{"arch": "conformer", "model": "sound classifier", "dataset": "synthesized solo parts of chorales (CocoChorales)", "train_examples": 39062, "noise_aug": 0.002, "time_shift_ms": 50, "n_mels": 40, "hop_length": 160, "input": "log_mel", "spec_augment": false, "win_length": 400, "targets": ["instrument"], "num_classes": 13, "norm": "rmsnorm", "activation": "gelu", "mlp_ratio": 6, "head_dim": 32, "fused_qkv": true, "qk_norm": false, "inner_norm": false, "moe": "top_k", "num_experts": 8, "moe_every": 2, "expert_mlp_ratio": 0.5, "experts_per_token": 2, "shared_expert": false, "subsampling": 2, "layers": 8, "width": 256, "positions": "learned", "kernel_size": 15, "label_smoothing": 0.2, "loss": "cross_entropy", "residual_init": "none", "optimizer": "soap", "beta2": 0.99, "lr": 0.0017, "beta1": 0.95, "shampoo_beta": 0.99, "eps": 1e-08, "precondition_frequency": 16, "max_precond_dim": 1024, "one_sided": false, "adamw_lr_other_params": 0.0027, "grad_clip": 5.0, "steps": 10400, "batch_size": 64, "epochs": 17.0, "lr_schedule": "linear", "final_lr_fraction": 0, "warmup_steps": 310, "weight_decay": 0.1, "adamw_weight_decay_other_params": 0.01}
Rows from block 5 of a small sound classifier, named by matrix and row number. Rows with one number within an expert belong to one neuron, the router's apart. Each number is 50 + 12 x the weight over its row's rms, rounded and kept within 0 to 99. All counts start at 0.
Before each expert's rows are labels from the 100 clips, of 14976, where the router gives the expert most weight on average: "strongest on" is what is common among them; "peak on" is the class under the peak. Only what is clearly more common there than usual is listed. The data: synthesized solo parts of chorales (CocoChorales).
# router: router (model.blocks.5.mlp.router.weight, 8x256, trained with AdamW), inputs 172-255
# up: expert up (model.blocks.5.mlp.up, 8x128x256), inputs 172-255
# down: expert down (model.blocks.5.mlp.down, 8x256x128, transposed), outputs 172-255

# expert 6
strongest on: clarinet; note F#4; note G#4
peak on: silence
router.6:39 27 69 27 46 55 50 29 45 45 33 52 36 36 33 52 62 58 73 40 43 59 50 45 46 40 42 50 55 61 63 43 29 37 63 64 54 88 50 42 42 72 51 63 31 49 75 65 71 65 70 49 52 43 42 34 60 34 47 49 37 42 56 66 52 50 43 38 56 40 61 54 44 35 44 51 70 35 48 43 58 67 45 36
up.12:48 56 68 46 44 44 54 40 51 52 79 58 50 51 64 64 45 42 49 70 46 39 30 58 63 41 54 43 62 65 24 61 36 48 45 51 46 57 40 50 55 65 23 51 57 39 37 63 49 33 34 58 46 67 71 46 71 54 56 59 53 52 41 34 55 67 65 54 51 32 77 67 38 29 66 41 41 70 43 58 48 54 65 53
down.12:37 60 53 34 42 40 51 48 53 61 51 41 52 43 48 51 61 71 49 69 36 46 59 38 38 48 62 54 54 49 38 60 78 65 34 35 52 57 33 45 53 56 26 49 52 47 50 38 63 51 49 56 47 52 66 36 45 34 59 46 33 49 63 35 40 40 40 30 60 35 78 33 55 65 49 31 61 51 75 34 35 46 63 45
up.13:34 48 47 48 46 60 70 45 67 56 62 56 61 55 36 69 36 52 32 55 56 54 36 62 45 43 67 39 52 53 40 58 37 36 49 45 66 46 62 57 52 64 54 29 42 49 36 40 46 47 32 50 43 57 61 54 56 68 40 55 43 37 44 34 60 33 44 49 44 43 51 35 58 52 68 62 41 67 49 66 76 33 28 60
down.13:54 67 48 43 73 55 45 54 37 45 56 55 76 48 51 48 46 76 54 82 45 23 41 52 58 57 60 37 52 52 59 67 61 50 51 50 39 41 53 48 57 64 55 33 72 40 53 62 42 39 63 58 67 54 61 34 31 37 45 53 58 69 40 67 55 43 44 66 37 41 54 55 32 54 52 37 69 36 37 61 28 43 71 37
up.14:40 37 37 56 41 47 33 51 51 58 35 47 56 48 45 44 68 52 66 45 33 57 68 51 59 58 42 45 21 63 49 64 42 34 45 40 58 33 37 22 62 51 54 27 57 50 70 56 32 55 36 48 52 44 45 31 78 65 56 47 44 59 62 57 61 54 50 40 31 38 60 37 24 48 43 52 49 56 53 39 52 62 59 61
down.14:48 38 34 56 45 55 60 43 32 42 45 45 54 56 79 81 51 61 61 31 34 42 47 23 48 62 51 45 56 56 62 33 35 63 36 41 65 50 73 48 33 60 60 38 31 66 53 47 48 37 71 56 44 58 54 54 43 51 49 63 52 40 35 61 46 37 55 82 60 48 48 43 51 66 59 45 58 63 34 53 62 66 42 45
up.15:46 53 46 57 49 00 47 43 68 37 49 55 37 47 51 27 49 54 70 64 65 42 60 57 34 51 60 53 39 33 84 49 46 56 40 40 41 58 39 54 71 51 71 42 65 52 59 76 55 53 40 29 36 55 50 42 44 26 45 58 45 41 41 64 58 36 31 57 37 53 58 34 45 51 59 59 70 55 52 57 53 61 42 52
down.15:41 59 48 51 53 43 55 57 50 30 54 69 50 41 54 57 55 44 44 28 70 67 48 49 47 50 32 36 58 49 42 38 43 48 29 57 63 71 23 51 61 34 57 47 39 53 48 49 44 55 49 35 38 59 44 82 63 28 44 43 32 51 43 53 47 59 72 55 50 76 28 68 43 48 64 59 46 52 74 50 61 41 36 42
up.16:50 68 51 55 57 66 67 44 57 47 45 23 41 79 40 43 42 49 38 61 50 32 77 40 47 49 53 33 40 59 54 39 60 67 76 31 51 53 47 25 46 50 43 56 60 59 50 50 57 72 58 51 36 61 51 38 39 50 40 52 61 60 62 62 43 43 56 68 55 60 41 27 41 41 60 56 33 39 72 77 48 50 46 42
down.16:51 49 74 52 60 55 26 46 52 58 69 72 47 36 50 54 51 47 49 60 54 71 38 32 50 61 56 67 24 64 38 57 63 59 65 39 59 57 35 35 52 56 41 35 42 45 26 43 62 45 45 24 72 58 66 53 61 44 63 50 60 49 54 27 17 53 51 46 55 41 39 67 49 41 28 54 66 47 34 63 30 59 52 62
up.17:20 38 55 58 55 27 56 57 31 60 40 51 50 46 51 41 35 62 39 37 59 70 61 33 54 67 48 42 47 59 56 57 63 48 54 34 46 56 57 34 35 67 48 60 52 55 34 70 63 56 47 32 49 43 59 47 38 45 69 50 39 36 46 28 68 70 53 49 31 47 57 70 70 56 32 45 44 41 54 45 39 32 42 45
down.17:51 60 42 62 59 60 36 31 57 65 57 67 69 46 53 60 42 58 48 39 71 26 74 48 59 44 50 32 72 46 59 42 31 56 36 59 53 36 36 60 59 39 33 46 39 52 48 50 52 66 53 59 47 37 39 50 53 64 36 43 37 63 52 49 52 23 50 65 51 45 72 58 39 57 67 16 44 59 60 45 59 64 39 58
up.18:36 41 50 59 47 68 54 59 51 57 36 50 50 46 50 40 70 47 54 52 74 49 50 69 41 67 52 51 45 72 62 54 46 62 43 54 58 42 51 42 42 57 68 34 65 33 55 43 82 57 38 61 41 62 59 49 59 69 47 41 37 51 32 62 27 52 40 29 76 64 50 40 56 67 56 71 65 57 45 66 41 53 35 66
down.18:45 29 52 70 48 52 41 32 44 46 56 52 55 58 65 45 69 47 37 29 67 32 27 44 60 62 26 37 57 33 37 48 54 39 59 34 49 61 55 56 53 64 49 42 26 44 60 74 55 50 56 37 53 59 46 45 43 49 54 48 44 69 23 49 71 63 48 56 46 42 19 13 33 53 57 73 71 52 56 45 31 49 46 52
up.19:50 43 29 44 59 50 55 42 59 53 50 69 44 43 26 47 51 41 78 33 61 51 55 41 63 55 49 67 40 48 52 27 38 41 27 49 56 47 39 37 50 60 60 77 47 46 51 65 35 61 30 49 38 44 43 59 36 53 55 40 40 56 31 55 51 63 52 36 64 42 59 61 50 49 48 57 37 49 58 38 41 73 25 61
down.19:43 46 63 64 45 51 49 31 46 72 49 49 52 59 42 69 62 63 32 62 47 45 49 39 54 46 83 34 66 41 39 67 69 60 34 36 59 31 50 61 35 46 49 39 36 61 58 60 51 56 47 60 61 59 45 55 72 55 44 49 42 52 52 61 55 43 71 41 46 63 77 54 46 41 63 37 61 42 64 40 47 37 66 64
up.20:55 40 50 55 44 32 55 33 44 33 42 63 65 46 54 49 51 44 42 40 46 55 59 44 36 32 47 56 58 43 48 41 43 66 47 35 51 34 65 48 69 60 60 43 56 58 31 53 21 25 47 84 57 38 51 60 56 50 38 66 53 59 31 37 48 59 61 42 35 62 58 43 54 51 41 61 49 53 46 37 43 35 51 62
down.20:34 59 39 44 82 64 43 69 69 61 61 22 52 64 46 48 31 68 48 56 56 68 46 57 64 52 37 62 68 53 50 42 46 36 52 48 39 57 56 53 27 60 43 48 47 61 52 57 67 42 37 46 37 34 41 44 47 63 47 70 50 35 60 68 26 45 53 57 60 22 63 71 30 42 56 35 59 47 56 64 87 74 43 52

# expert 0
strongest on: trumpet; note F5; note D#5; note G5
peak on: silence
router.0:80 63 67 39 51 48 38 22 41 39 33 57 56 45 65 50 45 26 69 30 32 51 68 66 37 55 51 49 37 43 61 61 42 70 40 70 32 61 62 45 55 45 63 53 43 54 63 45 60 54 59 45 34 62 42 39 64 57 36 26 37 46 34 42 29 58 43 59 49 58 54 47 42 52 57 53 64 36 51 54 46 29 44 41
up.12:67 58 67 61 52 21 47 41 45 46 65 39 68 36 37 60 42 65 60 60 64 42 43 28 34 56 60 51 20 41 52 27 69 74 39 36 47 67 51 36 69 53 44 54 56 61 44 49 41 77 65 32 39 48 51 52 47 42 45 43 48 57 57 43 72 47 40 62 46 52 36 49 42 30 70 60 49 52 40 49 39 49 28 54
down.12:44 29 61 64 36 41 45 49 79 63 50 46 57 79 37 50 49 55 70 44 39 49 34 44 39 30 33 61 37 64 43 31 45 49 39 55 55 42 33 40 41 48 55 65 51 35 47 25 59 45 43 48 53 55 51 60 56 57 41 57 50 46 42 48 45 61 40 43 31 33 27 43 48 54 58 63 58 55 59 39 55 58 47 70
up.13:33 50 53 56 47 60 61 82 62 47 61 65 59 56 63 59 45 53 42 55 72 57 67 42 44 46 54 56 67 60 49 58 39 38 67 50 47 51 49 42 69 37 43 73 44 57 28 44 68 56 45 68 55 58 60 64 50 46 49 60 20 43 51 51 27 67 51 44 35 60 60 44 50 49 68 46 63 52 63 37 54 57 39 44
down.13:52 28 48 59 59 50 39 56 64 51 60 58 49 38 30 32 57 62 47 74 38 51 47 47 26 52 29 57 55 47 54 57 58 54 51 54 66 63 33 36 39 47 71 60 48 38 45 54 26 15 50 56 34 31 49 74 64 65 52 64 48 54 62 50 50 57 49 47 61 53 54 60 47 52 48 42 40 54 49 64 40 75 61 43
up.14:45 50 46 25 53 38 53 43 62 43 47 99 77 60 41 30 24 51 52 44 56 28 58 39 40 46 67 59 58 50 56 53 59 60 52 53 60 48 24 48 51 47 45 56 42 40 52 48 65 35 55 75 52 45 39 72 66 40 49 44 66 59 49 33 31 44 51 46 58 24 50 54 66 69 49 39 46 52 46 46 49 47 55 49
down.14:42 49 56 42 38 51 34 45 42 50 68 37 47 37 42 36 65 47 52 50 59 46 53 60 61 59 43 60 38 42 36 65 45 57 58 48 58 59 60 49 35 66 78 34 38 56 52 69 64 51 48 30 57 53 57 63 61 50 57 62 57 43 34 61 59 70 40 37 51 64 59 54 29 60 36 41 55 37 47 31 79 32 45 56
up.15:45 59 33 49 43 49 55 53 14 51 81 49 66 52 28 28 58 51 63 27 50 46 79 59 40 60 63 60 53 42 58 59 54 41 31 57 57 35 71 56 49 47 41 39 56 43 50 47 59 46 58 46 40 33 41 55 50 56 43 57 57 45 44 48 38 59 46 48 58 31 35 49 51 60 30 56 44 64 64 45 52 53 33 63
down.15:25 46 62 47 63 57 47 30 21 45 36 35 73 45 75 62 59 43 30 51 33 42 51 58 61 51 26 34 39 63 55 52 50 50 55 33 47 48 40 48 54 37 53 50 42 46 53 41 39 37 38 64 72 40 59 58 32 48 41 70 43 56 99 56 49 60 35 61 50 44 59 53 39 38 49 44 51 20 74 69 53 57 46 44
up.16:41 61 59 38 53 45 57 55 42 49 59 41 48 58 24 39 52 61 41 44 88 32 55 59 56 48 45 52 32 37 45 46 50 16 60 19 63 31 53 48 52 55 65 45 63 43 60 40 58 50 60 63 48 49 70 48 41 45 25 54 60 31 41 21 55 55 54 45 68 45 32 54 37 40 65 54 60 51 71 50 27 49 34 47
down.16:28 49 46 82 67 59 38 58 50 54 23 55 29 47 56 49 55 31 54 41 65 47 58 46 53 48 52 70 53 43 55 60 46 45 24 63 32 43 59 59 57 48 49 62 56 47 41 38 31 47 46 40 51 76 35 45 58 58 59 50 48 35 43 74 57 55 51 56 37 66 40 47 60 49 50 43 42 60 30 30 69 57 37 64
up.17:32 62 56 43 45 56 55 54 34 51 57 51 49 52 36 48 62 52 41 42 50 56 65 57 44 60 62 26 60 56 58 64 47 45 55 39 71 65 60 57 62 54 48 27 63 39 56 74 64 65 42 31 63 60 65 52 30 63 54 35 35 63 59 52 66 41 51 57 61 50 35 51 59 51 43 60 32 29 47 35 38 62 34 52
down.17:52 56 51 61 57 62 34 54 56 54 36 81 51 52 57 43 51 56 81 41 40 59 58 44 70 41 76 62 36 56 44 53 31 44 45 31 45 43 53 54 55 36 47 40 43 51 30 55 52 49 57 64 45 37 34 56 63 54 64 37 52 42 24 46 43 43 27 71 58 56 41 67 32 48 42 38 56 62 61 48 77 56 40 64
up.18:28 43 39 42 22 42 61 62 26 44 20 33 55 71 57 54 37 46 35 53 51 53 34 22 61 55 52 51 60 45 54 65 39 43 28 66 52 54 64 59 43 62 45 38 48 53 48 42 40 26 33 56 58 53 63 49 59 39 64 56 73 62 68 49 38 49 70 62 59 56 37 38 71 40 64 56 41 34 36 42 56 73 34 56
down.18:60 60 50 47 60 69 53 41 71 41 52 48 60 50 38 43 53 26 62 63 56 42 71 60 46 41 36 42 38 65 46 49 56 53 48 29 66 45 50 48 20 58 59 46 54 74 54 46 57 62 49 53 44 47 58 53 40 71 70 40 53 26 52 40 55 46 59 52 43 36 52 46 63 49 48 47 64 56 57 52 69 37 43 62
up.19:43 53 55 51 52 79 51 42 52 52 45 38 72 42 42 65 62 64 64 47 57 61 54 40 42 56 66 45 46 71 60 50 20 42 44 52 58 54 32 47 58 66 57 52 33 55 35 24 43 54 63 29 54 45 65 47 64 55 62 74 43 43 54 17 65 45 70 55 51 58 49 44 40 45 37 39 45 60 48 27 55 59 57 62
down.19:38 04 64 21 46 48 49 38 44 44 54 77 31 61 63 26 61 43 36 46 54 43 49 61 59 52 62 58 62 66 56 50 64 38 59 40 52 48 37 46 51 51 57 53 62 25 54 64 42 44 34 44 51 67 57 53 44 63 64 47 45 41 33 61 36 46 37 49 31 52 49 54 75 48 61 40 39 57 75 58 43 39 61 74
up.20:43 51 55 72 48 46 50 69 62 49 83 43 54 58 69 62 51 53 44 27 52 58 45 51 37 55 51 47 28 48 52 77 62 38 50 40 49 40 56 54 39 32 37 50 50 27 61 56 35 40 30 60 31 31 39 40 27 25 30 39 54 50 31 27 75 34 30 62 78 48 47 51 65 46 46 52 41 32 48 64 52 61 74 44
down.20:80 34 46 34 50 62 52 57 29 64 50 34 32 35 59 72 54 40 68 66 44 34 54 43 57 81 50 40 28 33 40 47 57 55 51 57 37 57 56 57 52 53 58 47 36 52 55 40 56 61 61 62 68 47 70 59 51 61 73 36 57 25 53 72 31 57 41 45 40 48 45 52 53 59 54 57 40 55 52 33 46 24 51 60

# expert 5
strongest on: cello; note A#3; note A3; note C4
peak on: silence
router.5:47 38 57 24 44 69 55 55 43 30 63 50 44 36 31 43 51 60 41 66 46 68 54 58 52 70 50 43 62 61 62 53 48 30 52 46 58 60 66 50 55 44 53 45 44 56 45 40 43 67 59 38 54 53 46 48 65 40 58 32 63 46 55 65 50 45 39 58 59 76 58 39 51 43 44 61 34 41 61 44 53 41 45 37
up.12:28 54 31 62 40 34 45 75 45 55 45 40 52 54 21 44 54 62 48 50 48 38 17 52 34 44 57 42 45 39 33 48 41 55 60 54 47 31 55 62 34 26 38 52 49 58 69 66 18 35 59 44 52 40 45 59 36 54 37 54 48 52 62 41 26 56 49 60 31 21 46 60 42 46 58 59 46 77 41 41 55 58 49 55
down.12:42 55 43 70 53 59 40 40 43 26 56 66 37 50 62 52 37 26 62 45 55 47 36 55 48 59 57 58 43 58 55 41 63 28 56 46 54 58 53 48 45 33 80 40 68 24 68 74 53 45 38 50 68 44 30 46 60 63 42 41 50 41 42 44 53 40 39 62 62 54 63 52 35 44 58 51 53 31 26 54 53 52 42 36
up.13:55 31 40 55 67 47 64 57 45 56 53 50 42 48 67 47 46 39 53 33 52 31 46 46 34 65 70 50 88 56 41 37 81 65 29 45 60 59 59 61 61 76 29 40 51 32 42 48 63 48 42 52 28 37 39 63 41 41 50 41 35 41 22 25 50 59 62 54 50 45 39 54 44 58 49 30 57 43 61 55 53 59 50 69
down.13:44 66 56 40 55 37 37 36 46 52 52 56 47 54 54 54 43 59 47 51 42 39 48 56 63 63 52 18 31 42 61 41 28 40 52 48 44 38 49 64 32 62 72 37 49 58 52 70 49 41 52 35 63 46 58 67 47 53 37 57 69 51 45 61 32 33 41 51 49 53 55 52 25 56 61 59 52 38 44 56 36 45 60 43
up.14:63 67 37 58 50 52 55 77 65 64 47 54 63 49 36 25 60 55 50 49 56 53 56 43 72 62 48 40 65 36 37 44 50 43 51 43 62 56 48 37 55 36 51 54 29 51 53 55 34 54 66 50 58 45 40 64 55 55 40 50 49 41 53 48 33 71 39 54 55 62 39 49 47 41 49 45 38 28 53 59 59 47 27 37
down.14:60 50 39 66 36 47 39 41 57 52 42 55 55 71 60 41 47 56 68 50 43 59 57 28 58 48 46 23 81 57 48 55 40 64 57 50 67 69 41 51 54 66 61 49 47 49 49 23 31 45 58 45 54 68 53 34 63 57 65 54 55 54 57 60 39 54 27 42 63 42 59 55 63 44 85 37 43 49 52 29 63 48 60 57
up.15:25 46 52 65 26 37 54 64 51 53 35 39 31 48 68 50 53 75 39 38 40 43 68 36 72 46 87 35 42 54 59 49 35 27 45 45 54 56 46 55 43 54 43 47 64 58 55 48 43 34 53 52 70 71 62 20 42 74 63 58 37 53 33 43 58 37 53 52 42 33 53 43 61 43 58 52 33 31 33 37 44 65 62 29
down.15:62 56 64 73 55 55 32 41 31 38 61 43 52 50 47 49 48 36 52 55 62 65 49 58 34 40 34 42 60 47 56 50 36 55 57 50 44 40 46 41 33 37 46 49 24 42 39 65 57 74 41 23 46 48 63 76 56 52 61 53 57 44 79 68 55 55 69 33 43 53 46 56 15 48 30 52 40 50 51 39 55 39 44 51
up.16:51 42 27 42 43 38 50 47 74 27 57 69 58 32 55 43 55 38 34 35 48 47 36 46 46 49 54 46 55 36 43 59 48 70 55 60 63 59 46 35 43 65 61 38 43 49 21 58 43 36 36 41 41 47 62 39 42 38 58 48 51 41 72 61 58 59 64 51 45 34 49 39 67 35 56 39 34 51 50 42 27 68 42 55
down.16:49 54 39 50 51 51 56 59 46 49 60 46 72 43 54 54 43 63 59 40 38 31 48 50 59 43 41 51 44 42 38 74 40 55 46 60 51 39 40 53 46 46 30 66 50 32 55 42 41 32 48 69 50 47 67 41 50 67 22 52 53 70 46 48 56 35 43 43 58 78 55 54 58 45 52 33 49 58 38 28 52 41 47 59
up.17:50 48 40 34 57 34 67 50 11 45 70 45 51 52 28 62 49 42 49 70 29 37 51 47 41 60 38 57 61 66 25 41 25 37 64 59 48 39 43 51 56 61 55 38 58 58 57 56 62 52 50 33 40 43 50 52 34 41 37 29 58 67 45 41 40 36 54 29 47 63 52 59 46 41 77 48 58 36 63 60 40 59 53 80
down.17:78 65 61 58 73 41 45 50 62 43 84 41 54 75 44 58 41 54 59 45 18 41 58 64 72 29 68 48 45 50 44 48 55 56 48 46 70 52 59 48 50 27 34 45 46 48 45 28 52 58 56 66 63 52 61 56 57 51 46 31 42 42 54 35 53 42 40 56 41 63 43 42 39 52 59 26 60 59 42 43 57 52 70 33
up.18:40 48 62 63 61 26 73 46 61 45 34 56 58 36 60 60 60 69 40 47 54 62 56 61 44 41 52 58 60 40 53 55 58 48 58 42 63 43 46 51 34 39 49 39 55 64 58 51 29 28 39 30 38 40 51 63 45 60 47 47 53 33 23 43 63 59 61 60 67 70 64 56 53 42 81 79 48 59 72 32 26 49 77 32
down.18:34 42 17 45 55 57 42 38 61 52 59 38 56 35 40 42 62 42 48 65 65 51 65 68 53 60 45 44 46 49 59 41 37 43 67 60 54 53 42 57 48 59 32 21 43 44 38 72 50 72 56 63 54 69 62 34 49 62 41 58 44 41 34 69 56 60 50 41 65 33 54 49 65 60 35 50 60 47 54 51 65 53 47 40
up.19:47 51 59 52 47 67 52 46 55 56 27 37 37 63 38 70 38 37 54 42 41 35 51 26 33 44 42 59 41 66 43 37 54 71 57 54 43 70 35 41 61 51 47 73 51 65 51 39 53 45 52 33 49 53 40 61 77 60 58 51 52 33 51 53 47 61 40 54 64 63 48 57 65 53 31 31 61 43 45 34 77 45 27 61
down.19:64 46 33 59 34 48 49 66 45 67 30 53 62 52 60 44 60 55 37 66 39 49 55 58 52 54 69 45 56 48 65 38 52 65 56 33 34 56 45 40 28 46 63 48 36 40 49 65 64 37 48 50 44 62 41 47 36 46 44 61 58 58 39 51 58 54 45 41 42 42 46 41 41 47 50 83 65 53 49 53 42 50 53 57
up.20:53 68 45 62 61 26 37 53 46 41 52 58 66 74 42 66 55 50 65 55 38 54 33 51 38 60 32 38 35 58 55 39 48 59 62 61 44 61 44 57 44 52 58 68 72 38 40 59 74 59 51 51 56 60 48 55 72 45 32 50 40 38 56 55 59 50 37 53 39 47 37 44 51 50 43 36 41 38 44 55 44 32 69 64
down.20:42 61 54 41 69 54 63 46 58 38 52 54 64 52 39 47 66 52 57 50 60 54 38 63 57 52 63 65 49 34 60 42 53 62 28 39 57 24 62 82 38 29 39 33 52 51 48 52 58 38 49 46 63 73 71 31 59 79 52 81 68 45 63 23 41 37 45 44 39 66 42 78 38 63 59 43 51 56 46 49 53 46 65 46

# expert 7
strongest on: horn; note A#4; note B4; note A4
peak on: silence
router.7:46 56 65 46 51 59 25 28 55 47 50 51 29 64 69 44 46 62 33 52 34 43 45 72 52 38 37 43 38 36 39 37 56 52 64 59 43 32 44 33 41 56 54 40 32 33 49 49 43 65 69 82 36 19 61 37 66 67 50 43 39 76 67 45 46 43 54 37 50 45 49 47 58 64 36 44 58 48 45 63 72 57 66 35
up.12:45 27 26 57 53 40 65 51 45 46 36 57 65 57 45 48 39 25 48 54 54 46 36 27 36 48 56 42 49 51 50 36 55 62 41 44 48 44 56 39 57 39 63 64 49 57 46 35 55 40 43 59 77 43 34 51 36 27 53 39 63 35 32 60 42 64 55 55 49 46 48 58 38 42 82 45 44 40 62 49 38 49 37 42
down.12:54 56 49 51 32 70 40 52 53 47 50 61 37 64 56 44 48 49 45 48 50 58 54 57 49 48 39 70 29 48 45 47 53 40 53 55 58 46 52 50 45 52 51 53 27 42 61 52 50 38 72 56 40 66 47 53 71 53 50 50 25 42 54 54 78 51 63 47 37 71 19 52 50 74 41 52 65 30 34 57 59 33 71 39
up.13:59 42 43 52 59 36 53 27 34 46 49 44 59 64 45 62 62 53 41 47 73 49 45 24 45 35 66 52 55 41 48 65 25 48 54 54 62 38 57 56 50 48 51 51 80 41 53 56 62 61 63 57 42 48 63 65 33 71 31 66 62 55 42 37 50 54 51 43 70 49 48 56 44 64 56 46 56 50 55 46 46 66 42 46
down.13:41 56 54 48 59 51 61 54 62 46 66 76 59 40 45 68 41 52 53 62 53 49 64 45 69 53 22 34 53 48 35 69 75 55 58 25 53 54 34 66 46 43 50 47 44 58 59 42 22 39 36 48 44 62 44 70 55 37 67 45 46 24 70 36 52 55 43 65 42 46 67 48 64 48 40 64 52 29 50 66 71 36 62 49
up.14:66 43 57 60 37 52 55 62 45 39 38 64 41 43 59 55 45 39 40 60 62 50 71 48 48 48 76 34 63 65 54 38 70 34 30 50 57 68 47 39 28 50 48 48 63 51 58 63 74 47 35 48 55 76 67 31 51 51 55 28 46 54 40 23 50 47 41 54 42 28 59 43 59 53 54 49 20 37 58 58 51 43 64 50
down.14:39 34 54 42 59 40 30 37 54 40 46 61 45 48 53 38 59 56 47 55 41 37 53 42 57 49 69 69 47 35 48 63 66 54 64 48 36 50 62 50 49 63 41 46 33 58 32 42 47 59 41 50 41 39 12 48 51 51 77 48 39 48 56 63 45 56 43 45 33 46 37 59 19 57 41 67 52 53 51 55 53 73 60 31
up.15:36 31 56 40 43 06 70 72 29 39 70 41 62 49 27 54 59 32 45 73 59 56 37 73 68 37 59 57 51 71 37 65 53 33 47 34 44 43 40 57 38 49 62 50 41 62 41 41 74 53 72 52 51 47 51 53 39 47 59 60 45 46 50 62 58 46 54 36 52 56 46 36 47 62 45 42 35 57 28 30 55 82 57 64
down.15:60 54 65 55 38 44 37 61 43 58 46 35 44 40 45 52 69 62 43 34 50 52 45 48 55 62 60 31 64 45 40 70 53 54 54 30 40 32 36 63 49 59 71 58 66 50 68 36 55 43 50 68 36 35 59 59 34 53 40 52 45 50 63 19 38 80 37 54 43 52 38 54 49 54 47 60 54 60 66 33 35 49 55 57
up.16:69 51 34 60 37 60 60 47 67 30 46 54 43 57 50 40 50 41 49 39 47 36 39 37 40 38 46 44 62 75 50 56 32 72 46 61 50 53 37 57 40 37 45 52 39 49 30 39 42 40 51 34 37 48 60 45 62 45 45 63 48 54 59 60 68 31 62 78 55 28 44 54 48 43 55 54 44 41 62 45 47 52 52 68
down.16:36 47 47 69 61 38 55 37 48 55 39 31 57 43 45 57 46 39 50 34 65 50 33 28 55 49 61 43 43 43 43 51 26 47 42 50 54 51 75 53 46 48 41 49 60 56 55 59 57 45 46 43 59 46 28 47 38 51 63 38 46 45 39 50 28 78 57 48 56 15 27 59 52 43 58 34 59 33 45 46 34 45 45 60
up.17:64 35 69 58 54 48 53 64 32 38 58 70 44 36 55 63 42 59 63 46 39 56 32 49 55 71 55 38 50 48 68 59 69 53 40 54 61 31 55 59 36 54 59 50 42 56 40 48 63 56 69 48 60 45 57 50 60 49 45 45 52 64 46 32 31 38 58 19 30 24 32 53 61 46 62 51 33 59 59 56 58 52 78 62
down.17:44 33 45 56 63 56 29 30 71 45 54 52 53 68 73 35 65 44 29 30 58 28 62 49 54 55 45 48 42 28 42 56 54 56 49 62 55 53 54 23 40 41 60 45 24 45 44 39 53 67 50 51 63 50 23 59 51 30 61 46 40 44 39 63 53 57 55 60 39 44 53 61 45 49 38 43 58 44 54 49 66 45 82 33
up.18:55 59 35 54 45 51 48 53 49 53 53 43 52 52 49 67 47 59 59 48 46 39 64 42 50 64 54 62 50 50 37 71 51 77 49 34 52 70 72 65 76 62 51 46 56 52 61 44 63 64 49 59 54 45 47 43 36 56 37 42 52 21 59 45 45 59 41 45 26 57 43 80 63 58 39 47 60 50 37 44 44 57 27 45
down.18:46 67 51 52 51 41 48 34 30 59 41 60 49 33 44 44 54 55 61 37 81 53 33 44 31 42 56 41 47 69 52 33 65 51 51 56 64 55 50 56 44 38 63 46 69 57 39 37 54 41 65 47 42 54 64 50 33 56 75 54 56 50 30 33 57 41 37 49 50 71 45 54 35 51 75 52 58 61 48 47 48 49 56 45
up.19:79 40 53 52 53 46 34 39 52 44 58 47 47 42 54 58 50 50 58 54 41 62 41 64 46 31 58 39 61 55 68 37 44 38 61 63 60 64 50 39 71 35 45 58 55 61 42 54 58 62 77 65 55 74 31 53 56 58 62 46 62 48 41 30 60 30 57 50 57 55 55 45 49 42 59 34 49 39 41 52 37 63 69 52
down.19:49 49 30 41 45 52 65 50 37 66 43 43 58 59 43 52 61 46 61 58 53 40 37 22 57 54 55 53 31 38 68 60 42 53 55 46 51 23 28 44 19 46 25 57 42 58 61 57 37 58 57 62 53 42 60 54 41 55 23 60 50 33 27 68 47 66 43 27 55 69 61 58 47 33 25 38 40 57 73 67 55 71 31 47
up.20:57 52 49 50 30 74 56 48 38 56 59 59 49 42 37 45 44 57 47 19 63 44 52 43 42 66 49 32 59 39 36 66 54 56 55 65 71 63 74 38 49 41 46 47 53 59 44 45 69 68 67 62 53 40 63 57 57 35 41 35 51 41 44 53 57 41 43 58 56 57 60 53 47 49 36 40 54 55 42 36 55 69 42 46
down.20:46 33 31 51 53 45 24 61 60 58 42 43 44 56 31 55 43 53 53 64 61 46 66 42 46 25 68 73 30 71 41 52 66 70 69 28 59 43 33 37 75 63 29 41 42 37 38 21 47 47 57 46 56 49 46 48 63 49 30 29 63 44 37 54 29 55 52 39 44 39 55 39 60 43 49 37 31 42 60 43 54 52 64 48